Weights of a small self-supervised image encoder: 11400 steps, trained on photos with spoken descriptions (Open Images, Localized Narratives).
Rows from block 3, named by matrix and row number. Rows with one number belong to one neuron. Each number is 128 + 24 x the weight over its row's rms, rounded and kept within 0 to 255. All counts start at 0. Numbers have three digits each. After the name is the row's rms in percent of the matrix's.
# u: gMLP up (value half) (model.blocks.3.mixer.u.weight, 128x128), inputs 0-63
# v: gMLP up (gate half) (model.blocks.3.mixer.v.weight, 128x128), inputs 0-63
# out: gMLP down (model.blocks.3.mixer.out.weight, 128x128, transposed), outputs 0-63
u.2 092:150134155160144098139128131146150134151119131134128122121119180163094143161172143118127180122105147093127164132108150128138137126125073141130164133148107146116142129100097103058126114157133136
u.3 086:116150122114144157141147121088098126146097134089120114117088139145103120129136122131083132147100151120123111120109085090106088188092114171120127076150155141114092106158120089122093105125132102
u.4 110:106101160149143111145145104088125191093135107157131169140106163125126131168118135088105136075109107110124106095134091103132178148123120157120130131118172158108172109154132130122160113128146115
u.5 116:122121139148131115114108157117152136159113120159117160106110091102055142104115110102123122105176115157121098105097119109125148070117122139124126130137109116147130141150079135165131137092114134
u.6 106:156143078138103136110134154218105094125116133128126113158106163096131111163139114108128112088125147138162122104089092129118121102117141115100149185139124118162075152109130167156092124135129106
u.7 089:143145164144149137106104147112129136158133083110139110114163134139103083125128134154161102137114083112144117132136142125109135094148154128139161120153150135152084117109136130103113155133143096
u.8 081:166122136122108124123110168078150119135091116092157105153157130151131103178171144137157131096109102103106100186102142102101121147146145102149187147117175156090107145135126129096161134137115150
u.9 087:119132140157110123093122158097117092108146167091119124153188137145133107167131157159116162169154114080147142096157128133110072115112129093115147121128129090130143119109126142118131112161127131
u.10 090:161097121104128177115121110116104074131108118076137147107121170135167158128115126167107094107146105124108137133125137090129151119106130124099157135119111163159096132176114079068158153181110117
u.11 100:123085142120109103155132130139111154136142111127167095109162127121104141164178146122154162128111180102112160093141087112157147137165146131162119129130175134129116126104105124144103136125141130
u.12 098:110107089141112136132156146140114116106166106081134101140120107104099140131144103187135099096119127187130150129147129100134084140116117147122139132095113158133096107108139109134094140097115113
u.13 091:102129103144101138121130120131102154098146170133104083149201141107169119119155182118148157137110128152126119104150107119140142092122125099132147135126135110125133114122152181149142127129137126
u.14 093:180160100112151112164119145118158128126127169133148101111083123119146122069082127135083153113084133117141157139157125157152155092149111086135121139140169149109075115155149127123099145113128120
u.15 084:145149166126117114103151121113143104153116122156144131113153126114110113156115124158193140158167099130137157112124112078137159131130142167149159140131144111083081135131123122128137138174120129
u.16 099:149155148130091109099144152136137110133116149145153129166164154111135129099138146144110147141159104153135154151128189172083125146121092161145094108139119109096095145129110131112149139146103136
u.17 106:121148122105165109151081137141135128083104139148168120139170131156119113118120142157094092124134062113090119114075134128094110124130107136110158108117110089140153151117105152148164152135121139
u.18 114:113146173152132138148149106140164155174105152128140173101088156111141091101141154068114098154115147161128111128140098134150133127139144139146118118110153104149102138139145091126115140159113120
u.19 078:136165148097104095090101109099101118116090111144138107166123131141156146152094130143137136078129154126136120154121092091110112114133098125090074165131136091104095150126141143111148140150111141
u.20 113:141151128125123113136154144118143089176172153159131131155114131134117114098139132060117101166180099146162164118157121159122089116104074144171142131147136132097130120149108130119123116118111138
u.21 094:157102133126133117119124091122161139116147135167143154131137127118117106080139126115158141156083107080108123111092168128126119133136131142092129126097071115108167160143108123119121113131169122
u.22 104:118114155071086136137151118105139139126102157148133113112101113088129124131138174157112091116103071115101124070097136142100123166100131151121108150140152127145194128109097147103097130179189151
u.23 094:150133131111125133167165101113146143109148108145146129115173115131126123168108132160121101125105128115138132168129133130170138109128155120123105145141126132104157115172166177133112133137111152
u.24 098:118081131108133127116136131087135137102098116115129128084127147125150082117142122114103146110156135072122115132099155093086120106145136138129121115123094077107143153155113118165165100114103104
u.25 094:143174105138096118090116108159099112110129098070122142131152096097133156153152142129103125164113135180149115131117158078123088123096159125137147137141087085163155111131177100116131127116131114
u.26 094:162113121105127145119144164062177100086148129120106156082140103112169100139072100119073123102127088148114131083092119107116127080139121162127096129109130135113113144138155094124127129124081130
u.27 099:144124122132131197096120173136173123093116137127102157130144113112141146107122128134137096142105128099123119130118123114188123134136114152151143175131131156087111166143112139140110129125142125
u.28 097:173123105148160130118162119155125161133110136086148146121155147121129124101155130131115160169105104157135146119157127155140106156121136133165122162114119136127164171116133149144111147147132089
u.29 112:125150151130113111159119087168096079158135148138114081104129094125134119163164128124119174140177100146116131148097163161116081113152133121117147091150101096145119116092138158125124122129092113
u.30 093:100129138141160129133105141112164118100143107101148110103137122136088104147123113163160157122109142110114137153114103118116124129148157139083116161127133099109143100115176125122140131106115150
u.31 095:157099139155149133135132153114190118107132171129111121145130133122132119143147100152133083129148176128120082129158107114095100131154126118104139100127147114059128164127098094116162118126108128
u.32 100:116135122088144094092106117154096102192137144113123124144113108086119141153109151101155115159128144148146107121155120145099145128111147171086099165128159126146172110113126126101147160125124127
u.93 109:137133114134181118131148170153110087117138140159139128156086141103170146185125134098147115112135114130117129132146133125126167136099094118117123150100139125118143173115128141124154122127113189
u.94 100:104145134124150153110108144124104082100087083104115091123143185113114141158149106147123115144159145087146129097163119094105150115152139167151110170098098111106118139148146128117148138108085143
u.95 090:114123084151158067106110122128144129116110121174107140158111134130144097125084127130113090115113129103123130109133133156067148095105117120118131170073120099146119092165154153104129145147132076
u.96 099:160168136073092151132126125054171141120142133113142144146129111066115186115096151158125140155130119124121119162105157167127136145133125130188086137089113122115099156153082167157161085143128111
u.97 098:129146104131150118152161110086122096113139116152105134153101128161127152123125127132123139115140130129140092159124168165169076139110154091136144133129157081135159134094095143124111142141189127
u.98 100:117119095120136114136101143125158123144105109160145140104104150153113108094131092125134090089183132169128122150139120181101161134120134157129125104127149114141073108138077090073137130130139154
u.99 145:103120112160143136130136130178146114141144123129150148159128174141120130094126098122122133122151155135115165129117135079110137126087120104122143114156137155184140131119163126140129125140133161
u.100 108:143094176047074112103128128115126120136123164128097126102154174129135115136092111150099162134125077117111140108113158096141163152141133135138104116089139117142108127114130123101145098111116119
u.101 115:145140155112132124148120175092135123143181109115099158148101148162106132160098127137127157123108097155147117128134097122130153172159090150105124116156113110090095105108108150141136122145155124
u.102 100:184145149087126161110130176144128139108112104146124106121145169170139109122174130136152147136141128157147144145089148108139151133147193170169138148099113135130156146120121169093124146093147138
u.103 104:120137148083124133121142112123150131110171131157140128098137129114143140142100117126121129128151110135133136121148110106176112129129103146143176131116143108172104095177097162105139130150109098
u.104 098:143107127139124117157160102134133124113089096153120111181101144145095157121152137146149106158164176120113094081127147090159095144153162172118139169120142121111101172115126091121144177119140123
u.105 112:126128126090100122124163095135134151121096140129135102105089097128119107120142141125098107096115126169167136109091135127113166147096125091140197118145151141138136166153112130127146143129112099
u.106 103:139133133136097148127134140126144159126150131110154124085121160122130143105106138177117178107079090128139133114069111145161153126141165122098122163122117127176102129147126129131116111137140167
u.107 104:123128136139100149111107113139149177135116132125131106106151121111152148136145118100134161076107136091166135114112159147100165130157160150095155105053160126106154141157122142171138163155181120
u.108 078:143182104107156149135126138111090131134135136122165164108095122135125196125105144099137148105150086126141135141118124119137141129124097131196110118128062121142084132168135092158115101170164150
u.109 077:142143099129170123110111160113134113110140100143146154128097117098140086148098138136148142119154108116145120085158121102083126104086128165112123168132122107108123110134132168117162128149160126
u.110 099:062092135126134112086110127117106092150113103118144120100110134101164136144159143127123167155147139133085119154171176139116138147151098142127129107154125176130129105115138107121169136098151133
u.111 110:136136147118122143116153111103115121143160108125152116153120100128108171135144096090133152176122157123121124104141170131121104167108093101147096081196158147153116094162116126143131120136137166
u.112 100:099137128124152126126134123167113134136148135115134105132141099154136101164191133132117136110061170124197122137146179160108156121129122129119137119152158136148161134121123180109123141116108160
u.113 117:152108148107108160126195107141159115122160165176109107135135087112112154121127152129150129120117140120120100132147124126152107156080152120151121112136110133108153119096096158102151113150067150
u.114 096:164127110160137157084141110097113157100153151105130113137116128092145129113148143096132130132147126112116124104133132096135106167122149120136121110104158109133130128153112125134075135135150098
u.115 137:152124153131146149156102158130128132153106089125136137112108128101118159136109132134147143064105104170121137135147151158160100117129132155093119116144162090119111132086123100168122086133128075
u.116 087:126132121137144136111154112168138120094120141131104101140110177105101118115150129120180148126159149128154136125115151141110137080172142157156141132122158124122091138115128143094115104100123104
u.117 107:135105164144125163129158140134089144136147151140089120077121125126080143134119147113155130073115100079100106146140089118079139112125107100109075150105111150140089124119134165107137136118119119
u.118 092:114114127133118127169117123136108152086119132153142132121138142153122152118149125103108145119079159185150113146138127130101106113104125171128134118146138140143116113135075096162114137134087150
u.119 103:125162107118110147126134123144125143125135089085113161135144114126134161084146107133124165141144111156123131130171100112149127177124104136119100123121142155122115140128142155138102109162137166
u.120 087:159138127108084102110117128123110114133127109129147144153184124152136159153140149147111097095145102102113176115133124113096160131100153142117153151156111144137097147146131114106143183126124121
u.121 129:119148153112092119158136110135115070143144144143144083078182150157111134091097094127130130196151134136141159124127143166150136076116119128108127088092112150156122100110107145141136123161128073
u.122 090:103138130122151114095145136127107138119104122115095097168128119158090146142149125169083096100153143136110142145158127152124103165120146162090142093162104127126182117106119137111145112116129132
u.123 106:126114120148104114147076101164117154145169130149114135159147079109093111156151140096123113126128158132139110153131110117098136075091095119113148166128107106153101174136130096133154111129166127
u.124 080:106148095114143136134124075155114143127167160152115123176140136146102147141157140119130148142145151118148112137147124116124166165150129126142069127128162169104118110139082156111187133157155110
u.125 103:104104141122124089131114144137127100132111171126109112150149120132167104176129106125112124125122154157139145152101142073112090122141144134121154150096162087124108161134139141110108135095095146
u.126 090:123106114136118135143115089136122144147124139120140161101143146145165177159128116116130157148105114098168164158151118093131181115125144135144143105156134138127112159154143088170105074192150108
v.2 089:139127121135111144128110145147116093100122128166127106132118120175103155119092153105111158130124119137167105138116179109188071105149129138124103133140131127119141114155105149108205139164132123
v.3 080:126127157103142133121098141098121137105104168133170128112143139098073095088141165090104105142108145142142147120072054145129120092119127087135153187148121135129145112140100130097109124141141113
v.4 098:147162146184118150149152113135153089156103155133178084124124118098067100114147133128156079095128127117138160116142157137111097101137139127149132128139117143139110119135143135103136127148120113
v.5 085:140159116079161153140097098118116138110084158132135166148148141130103109106142107116160145177090114124122153155144139136125120130102113099164130112124153125140130115098163093127141153148111105
v.6 105:120090141114131134114153059102152144148156132149173156136121105151139143113106125144164152147122130141151124131166132158115123152120172148139135072172119135107131101097092177145183083145126123
v.7 097:152108132145087165114133141154134131131135165164179112087095121161131162139106137114089162104107121160115156135143128132102128070105125147075120120147111132121168141096138131145136103113135121
v.8 115:142131098092147138128136104130127163141132140141073147133118093132132091093074116117143130160139143167196102068155093150136145155079114138146101138146094136126086104149115102099148155142115092
v.9 088:099158148151126103106156135112146078095106094147065140091168130057098156102134110113123144160148129109114160133116112144122126142145098080119174125125136132144137131198119118126111133128139155
v.10 102:118121085161126178138153140139108164157141106161151135154161137111110137126149163160105146148121117130154112132185157092150109149146094124126132146142123109105144108109124144157108102144134137
v.11 089:120102123084128120121103125158113136113161138135096077127114108075172101091142126148108128093111166117172122102131114155113126077115132119129117128119140125152099100129102164144103113076113125
v.12 082:102130168079133088097142116139148118123120104126083132132101137116107134136139128143111153135107078146117126110105150093117128066113089113139096129153133142129144140124120085161126133134080126
v.13 080:177140122125117089128118093140141124097108156135117081143144136115165106087110139155158167104106096140134115124153123126138114116085158101150110092123138147128094146167164152181126079125130107
v.14 089:125110119122125134162080115133146177115130159102132136139081075155170122112110111085119109152090122108157153142150162134127128098165139110175104147129136126103169116155127180090124173108107137
v.15 095:113146104142141172173137134117109128091122170104135144115113141156124112111121124136094109093125123123140118116176147121094116152113121149127127149099166166147135109113151138123130100124085100
v.16 095:157180140115117136091105135107086140154115127154168148109115104161148097143122124144136133126152138150122143123112132154138136173127083163144141105082128125137121148112127143110108177124068150
v.17 082:130168141116099110106119136121138135105129100119083111116138107131163104108092139141126149153090129154087091115125142123071124140131170117160136124133103133126108175152140110101156102144115103
v.18 101:090147128139100102174098142121168154111160145117113122138122111123107072120151113135129125150106101114127133098139108186090083162131109115139121106098141161145127134116127117131104107145178127
v.19 100:119139110134128102086129127109151105158119110157183153132166161152116153128140102165150148145134119163158125120151123111104136130166129152141162134122118145166057137091123159136099117119128136
v.20 106:106113115122127124136093117105135098111151123071133142083090126150154117146088093136172124077124135150139130083122151083129141154142103118109149088126109117133071133128139146174154121140110121
v.21 096:154132131178122135089148115165138131086183141125165140143169115130159121117123147128138143144138125110138100099136137126138128083123126141112118137127108086137111188183104107131119087156106071
v.22 099:121107121120104141156134129118136124121109131137107109139125160144164114104111155124111146126137131138077113097131149137091066108093111093128104138124153097133157113069123169138143101134113075
v.23 115:093146101103114170100151113124124134104135145164155117152148086162134134177096137163101107139097151144131113121142123134132137120134141145165095188137113091109130114131135127113127118109107112
v.24 078:128156134189144143121139164165147137113139159139121102142123132146152122128110159106147141117156116149138162142145163129139177117131207135157144097088126134125136129135160136148125141140138132
v.25 112:151138193152148147163105133071152175151143124153120117143162134124136084087140116125115169107124106070152153130162149124114135151140141104107131108151155121124127085114107151142172118159129134
v.26 093:121121142110134096127123114071120132133144141106148156091146147147111140132111098104104121075112126107142068087133109115141116086149128136084108131133166083133130098152106114148155153120112111
v.27 086:114145141077149127150114140121162144124109127145121112115147107125112123119143140117081144147106111102138133153183140128093122123124108101102062145141137172132157091091172126146125106169140175
v.28 086:094094160126119109114151128137142106136105126101138121095115133102106121110131144108145158144132136151076120126070134154105072146064122115133115149123125105156157166112131113164111110113108113
v.29 104:121163109128126116128153185147134128100094138100147125112126105132117113138117123109126153093107140175147102091144088091109143160141144155084081119095144138145147100134146119109160123140132087
v.30 079:120113131103160133137170194108098138151161172122138182068155164135134097089121108128136095120092089156144135158090134164146120096092147140109118122116094130136141110171124146136113124115122131
v.31 089:132147104117132111155130136114144107173128082126155129151149150093161107138150136151101120133142091112138062106164141083118129121091090151092144112116162140173114120139158119164096170116137156
v.32 080:156140189111135106191120181143115138127136115172148080146153131146118144117119143109154089116117104113102137155166173145147109124126144161118095130119152193129156093119116175076125120118120122
v.93 080:119117157155116117195136164122111137108137159116151160141130136154103128117132181122097122160105124163143147104106086163106130133075122080124142098073147163104090110148147113120100161105114116
v.94 076:171163162170160122113155137145152125149116158147090097146145133136137140108110147162153152090109121114126131133139140122105162119140111142114126106119107119127132089123148117123119141110158138
v.95 090:123170132182090139112144159102097150181118117144128160142147088096122150150084117144095161154176125139117119077114066113116125176132125121133125115139142134113140101128091160097126136097139119
v.96 091:111126107149120146120147125146151171104166146162123101154094120116125136171098159143136109163128150141136127107145083153140127134076106121122142120191082076116150134164120093145080146090148176
v.97 142:149133175133130092086139131130157150101101159130127103117165126108103144125186161112111135090120137108182118132141087093095141148112152085100095096126091105128147097129116121131081122147121112
v.98 089:094121093081136137139109158112138127174123061148097137095142102126120088102119106106080162132134135125127142094118156114085169114138140135172131123118109120147130154148128116157140109090116143
v.99 186:100127106158153125120119127193153108127143117131131160153133176131108125073131099100144108122165148142091148122123112093143118133103151102099126113158117166179136136121141132133131110132115151
v.100 151:095101134150118153128159103126138105172143105147104100159095120127114131132097156133105101128134191114103121096116164131141104138153092131150119105149120116127139134127106119065090155126138121
v.101 092:149099146093097168134086091114133139160151107140081129175133182134099110095167113140144107150110121129119135121112135153112118143109101104160132136096089109133134189148102119112143115140162132
v.102 090:147133135173108105161093100164134116151130135162131189151178165104148161106153201120143146139079099147090169099156121122117113133126118155143147172152137115151156151160156132162124148136146135
v.103 100:122151139127125155123163132119144144112129158198141126161143139157130106113085154159121145176091120129080136119136098083107131143127162121110108172163125090134159068096122158110136129151172081
v.104 137:150149148094133118143146094088182178160145169136091128147156133132169132115121127128112144101114127107139107120119132121117142145166107122093096154118107137129115148138113114149103144135085123
v.105 084:130137132140129144083130169147118083142170177123124177111125170131153119157161124075119130108171117150092139175097088132116123136119133129080135111147140111085155151152082119104120120136119135
v.106 080:141141104115121125084119099104112108142132107132150117142138112119099157134165145118134097095140106101127100128090083101124125118111083116104127153087107151173087141101117157144128107130097128
v.107 076:141125098097096138121136119124138109125124129151165159176091095134106133140136162122144155140104098131148097151122131141127139139160118110099093129143157093174139098118094133187140105121117122
v.108 096:163090147147132106088121127126164125130141147090161101122094092179132091140114095093116161103095087110143149152130147112126093138162147100106102150105167124109104118159118142116134148160115146
v.109 113:091125132127156116071158124101100130113124136102098126117112135164108090128171103114117096097111122116142093111106113123162072128140117136108144113078136098101122138177104151128110117115156126
v.110 118:077093109115156137097144114126162144131130141127161096159124095166143160176130099121117114150116163135146137135168134122071138176144134159171102095163143089110130150112134135126183119117181091
v.111 079:120152135126084105121169158137090128106106147122131109114128091123094105151125138178149124121108128160165093168081159157092123139105100102147104114141153164146124139116137149139141138161148133
v.112 090:139122158165104110063123160135141126077126114135153151113123175149137105173145168149108152163099086132111080130080089100156146087142130130109118133114137130112115145142123125153127119132148141
v.113 116:126130117131145169145152080129112179154179141145115144112149125184140108110088141134181151106104116144144106129150108147154160147108128148130133180134147152126128126115100155127196112114107143
v.114 098:152142122120123124125114126074100137128138118143116083093131122112059117130129138105121116116134138135127163154206098155125119102103108133210171147147122144146089131151123103092099137161127117
v.115 174:150138143119150141140113161108126124173113089118142141125107124094132158127126128138145137079123109164114133145140144167140118121153139163109121129174156115115099122077113122151124098127157080
v.116 087:147147124103127112202142098139131128151137144141092132134154154141113115122119060170128142117076127175145145134132155175141103136080139158171161127142141092135130109151137102129134076140133138
v.117 140:103140080108150138108097128095142093093109111150097129130122103134117130138173114138091123109120105123125135143123170190158083129101139107156108158126134104141131156175110092110091129109156127
v.118 078:129117149131116119144099161097136134104140126095123117145133127171174104136129148097101166124127140137123129117122097132164117173140101120141162137123132118148165155147142155130084087150151188
v.119 086:129085166109160142119153145149094114126116126124088098145137111078113129160164151078131157128110106099159123111182133139118162121152121112127125119122117097147145126180101203134129114166162122
v.120 111:109078104093144111087108138130141139117122135139088134123079115097119104103111117115110080117152107158155090123109133133126101103109131147114113139119131117089114160101113128109149135142078081
v.121 108:113155094114157161125112102114128148123126144090112141141105119133150110133113142107186124094090153156126127115127148069106123172151123091122110144105164095134110171145107127103184141108123159
v.122 142:104109128072099111128112118140160108099146161154141143143146155156108115125137148097099138154120124129192098118132159108147136141123165114121129079154122133130092105106121127126124161085151085
v.123 103:078125102156129075130118147137123100171147168138114186116105132111117105140146121136103122144139133175135101135155087079133132119111131108113090106149105112141128166139141116146159096112132086
v.124 118:139137100114100154103133065144136182145181126135189151144122123173129172141108129147159150172122170118139124156144116140093152131111152134149117148124147132101111160141107127098172117111092155
v.125 090:140094136128156094113125125118117097118153027122118130095109116131107099112089126118113120099132095131143092167100111137083106102135147094078168154115135147091107161124138141127136122109091110
v.126 094:147145133144103106095136109116125145108118130074125132106154097125122110104202107130137089098154140089120104126123126131098113144148165127145093167133118111131141166138123150117084165119126145
out.2 110:115113130145137156151135129146124103143103169109122164134159121114145141089162092143124088117133115185154152139166102145140169153142089100136100102136102164185135114152148118153125158103129145
out.3 107:129095107134124106130118090075126111081153130137130132160092127118165121074119087109086133088128121121119120147143144092107112049121089086101120202117119119135117162121104102153133159145113152
out.4 089:133180143111150127119143125139121083165134139110124077106125173153139122131127154120107162168159109145088132161136103118154112138125159111140164090155115101147118149088101144131109125129093099
out.5 107:094181147122144139137181109104118118173124132162101147171123117150113073111144107145132148123127097143157134134131163095110136088118146140145123123116131181182164135159154118144185133084103114
out.6 089:085165076131114143145076124152141109162095145119111114138103121137141116112115131142126114149153121122142134116114151118100181133129120075108108137144127129127135149171180076148080114119117140
out.7 089:127144137104095133100113121161105081110111099114094057122108081168116151118129090134119151127154147139148124124124144138132137147127119110133104119132110132091149139132129126149128132101098159
out.8 079:143196122151122164108111128098145140142087109136195098148146158139132190147104147166142151137157148102126169136143118145128133157129126152137117138158119120147191143141113139155151129123137125
out.9 112:072133108126113139155107144123095141131116120157125117129118124110145133110124076130125146096157103139135130120145082114120153134129130153154117107131142111114136120164163190118139107115153101
out.10 098:107162116163143109165153123139104131094152107111069120140129108189098103106141160112084183136098149161142119136126129142129141155133119163149092133129117117144128109130128092147115104112110152
out.11 106:141112065152128099128157136106117094106149177112145154139133135123128170118118153094123113126106135117094148125118139131136097071112145102102142108134091154148136106128174116111122141119118169
out.12 100:111151121132116117114129073120160175142126155128135119099160113141127110107074139175122043150139114121096080123106166160101174105164160107144176151145103075148136093157138181115164147116111107
out.13 111:122087159119110113150150150135102120090124121134099113144115118157155126178123137108124110111115133187144113164139137145110140120118157146139104110110115115159164117158092087178147100088122143
out.14 094:105101119114125157111125162172142177129142164149122137152145128149120126174125123110167088127102172082136083155151129104113126115139126165148128099165131146146109162112115138134154155124127081
out.15 082:117131142130093160097097122122144136121115125139133141147115135114069147102141141156090170134119140131147135105148119142155112156145106110157127108087125139139134133121103150144156093099148146
out.16 108:142109085098088142104120080147143138149153163138126129143110147088143113155133121127123114122121110104149095142116127110125117163125156128181138145139108133106108159175102140103132190126127140
out.17 113:117144103105168152136133102179126106103094149103121176151139138131148111136089124085092122159111158123129121092097122132145128141181117150126149091116119128098112163078086102176115119132126112
out.18 114:137128098118155167120129161140095115114150146097165138136127113123150098100129128151101139129168115133133122150125144165136109134120154133091134100133132157116116126090108108120123134135141104
out.19 089:158142125158116149158167137167173139113152158121099150110170106129104108171113133140091173133134114135140123098168145105147094141108168124132181132102146132150103136132160122136092151133119109
out.20 095:108151114121135144116121105113119139135092139087148134128088140127099159137118107135138167095099144151097061139120157125147156153145111123063112102129140120145192156145110127142074084153143155
out.21 113:099122105102115102116114164118134128098135124123122120123129112161128147143141115111144123124181162102183107153154120116144103083079114103141126113169156085134124129118119141129104121142110110
out.22 096:125135092163114104138112111176137140112184126156145114094141121116162153089081128107117164120082137126121129140162121124098090123140092107157097080190122137135137101136126122139170119124083128
out.23 091:101138130113151158123118152128103172087136148164113135122116130106125146111142135109149175146144107116133109110113057115111089136158113149152145156105130180103074143096122074147113109172104141
out.24 105:120147135121132121115149147154149148140167143139168106136136107135154088114110103143160075105125107124129118133129113081137119125139127116142139120122182158142086124093147147106095136128141135
out.25 110:141119115135089122147159109148135103148107127155093155120105139124141137157124099102108148132131127176122108109186104176146126156124110136082120136164108135101125179090142155132125100155089098
out.26 091:103111122110120092135147097178087183141114124121145115145121141159108110137208135123164097112143150109142112127162122095142113102158163113112111119121130134125110132146132152124174167125165092
out.27 093:097167112147091120121120149161087107147120098136097115163143105139125128097146132098101119085114110189113098156144172122121114136125131142079128126143136145160134111162119113091108134138152121
out.28 115:108136142117102166159141166161137038134121106137153099133161118110147105145124146121140117132150157132181127107134162166114154109161084106102124126121114128126063080141122126149119139140126111
out.29 105:143148106130159122100154147094136134090108120147144163125113170163100120131089126119110158106088124092154120155185086089154122171094094134118110151136156154119148144132108116153083098115135134
out.30 104:157089134166142106112152197107113107119173134130137153139125120157121120093126112119083156121124154107145103115118175185096150134116124121122106093137149122123090154099129143104159169135079128
out.31 094:144160132112123137097128181158120139160137109138154093147099123140117108123127180164117169117130069106106182156101138116167203145136154158131157119166133109141141136131146138078126104158148104
out.32 105:106107131096120090127089124147129139076150105152130124157080115115143110065134151148140074100145146114151162093120125115105108127150091141137139159148128111133124107156125088131087135128101081
out.93 126:149132155112115169119094124107114128121118196109090132133105142128146164139126132093153132157091147108164127114121106147130117174129131161121140158090160110099118126140146117135161163162136149
out.94 093:178137129139159130135084081101132146108105163151126127102124131162142148102132134125137113123113105181113117155101126129169116133111123166103098119142137143140106133140074151122108104110175110
out.95 090:140069141168159168149122104110114096122168142143157145114164114136184102125136191134119088092139138129098142103127133095152131132154123147133139119140155150116140133140125142125118104119132135
out.96 107:183097123150124111105123119170116118114129175077118154161060175157116149125121094114107111113127157160107092124122118131154118158086109137112156116102095120144084160133140114112111110096120139
out.97 102:144109190133133085117138123107136105095154176146163151103133120109119109143090092137146104167165154123138126150182113095132123137166098099116129094121129119105132136134085144111116114097093139
out.98 125:106065180106107122162155150124144135146113116121117108109127118112121161170133113112119158098154146138132131127138122072142147096121115126129105151178107103127123125124109121159132139122110166
out.99 101:140148142140134131111107158115109153141110130127095145132163155133110164105171132117170097097124087161103137143155108143135072106152135170103150124147157122143119116112116107138150069150085117
out.100 075:098158108140163128128123133139155155176132109135055120115123078138150151104114119109105099150087145111088114144127145144113109120082097149132076119160109152119124112144126131151112154123144141
out.101 122:125133152111143175128136121125095115132158092166141136126122151124179126097109127140145086128138138124081116108120148117119181177137140131180133113142103132152107114119127123122097115153146114
out.102 103:159112148152128095121141098136089113162172098066122133158130144118096175169146106140115194115110136126139119152115142140130191111114114097147146100103110151090104124161122119126126119132083140
out.103 086:146116142104111145120106121103146135129097161098119125111096110066178106111115135147107111148123101158115136135068115140103135112122140142127118152114116109083109127100156100154140108161157124
out.104 094:172098099080170189142089111135139149146133128102111124130131144117155161115105182086113139118125104118156121147097121133107151117113110152129127121166110091165115098148148102141108144137127146
out.105 103:139136116161152142121138163135104129132140171134132118137127197196151157164138169122126123155144100104153130175087133135110110137125104133105134112137118104132114108146093141095110149125120128
out.106 117:167125137125100078105174066150104111091153164136186124103122169154129137111160149139168172126093095121143125129125111103108168104143128145129104103094104101132122106078142105138144117116127129
out.107 091:104131125162146161138118148078167118114120145129099142149157138118157109104104125110126066161150140143093134147116131110174074125148114124154084133129115159130095113109129174132119106119131169
out.108 081:130145117106087147145138109112130133119144093131128112118157146123089131134133125203106137162120088169098146083119140130138130165151138113106112132143124119118097129099117179113068160146130136
out.109 086:107135151102136121116127122129133148094130157135113154117162125167110141157190130149097147116094167095158113143090154140142117165133158148111166108081103185154113099164167117136140144095111153
out.110 089:136126142102121091104103135102151133113119121109127113106109116134170121153138100185143100175151140076123095142116133132086164108189100111144116128095081101119128092134162089165114087113114081
out.111 120:132182151105128153079137176182126111157146096112158159110137146152141111111145132161197116152104090116129139130139090106181162091129152099140153111099114131139129117123116153138153126105151141
out.112 100:117126141132150170130103196119127133104125141097136123138088124134118144110118134084147158099148135154140124065139132162117169143137121136114104116142164128116118144119134099129111079104148108
out.113 093:134155138156133159128098122111138153102109097141153136129151126110121119112132111120132164134118134147158117131155123133139134092124105189134157135134177172114103109140127155129151101123182124
out.114 117:144132136135137084123095111158130121119141105154141125130173107132111117135139172156104135114096121117110140112129154124133138105133056132128132144113072147136136159100118165152138162133126116
out.115 118:137138141135148126096115156117119116138111138133116163128160153105107147090135133101150073117121111132104146136139110104137093117110097153088146106159127116149100112103102127138157062136086123
out.116 109:129134130117124105138121155121106178147143189145074188144144087127115105169072105143112079137163131112138123116113111156143124144149116119120093095113107098133125144110132153135139126107130156
out.117 075:098104116107132129131121122081126081104129121140152110127104094168141104092166154130111137136120102144120146122141137086119108161113099126103154138148146132111159155083119105117146145093121144
out.118 120:118129081118055132083122137127189155158114136128133118106127100121177131135093117121128129131105113105128138122135122180161107127101128117149112081139115123113119108108174171114091081125189141
out.119 116:127124134130145126156138091133132146148144116125133128141152124137143153179135134107128082182114154116122106062072138179141160126134105142164131087103118123104089088144148114155162137132147152
out.120 085:120132084126097135160119150095131114117103118120169111117167164145116135117124118100083139140124146119134144136087102143086178125162131146128157142082176104137105141140130090094076123099113141
out.121 092:129104117135151116102115120104102162110085139108143117106113136092101109093112167123143084152143108157148142150120125087102093177125176155150134182149129133121110125142108124080157116083095139
out.122 087:122155139145103168149159108123138154167150111130093162075124123131160114151153122184148108129133124144131155055081154121148068129118165130152113136129084140122170136128150143130122145115151144
out.123 097:139157113146121078130117142122126118153145149116122140143143103170162133120147085158098149168116103135130125142128156119134152122139166132120136117135135187153092121128127112130109140112089154
out.124 078:141139171148152128141130136064165144118114175135124128145148138112120107123135148123112105122136177172149121111109131173112088131150133128138170149155097103145101133124099099116126116123116148
out.125 099:128134130157164157147126118122123125104193083117182154119151149139095133104149144161126116139139136100096124129170070132116123113095165126114131119107145166097116135121156139164154118087121126
out.126 088:123143120144123149169127149109144124120127127164105135136122099147105143116136129141115097099152142127088082122125170133149143136108132080110122088116108149156160117099137152065129111121113136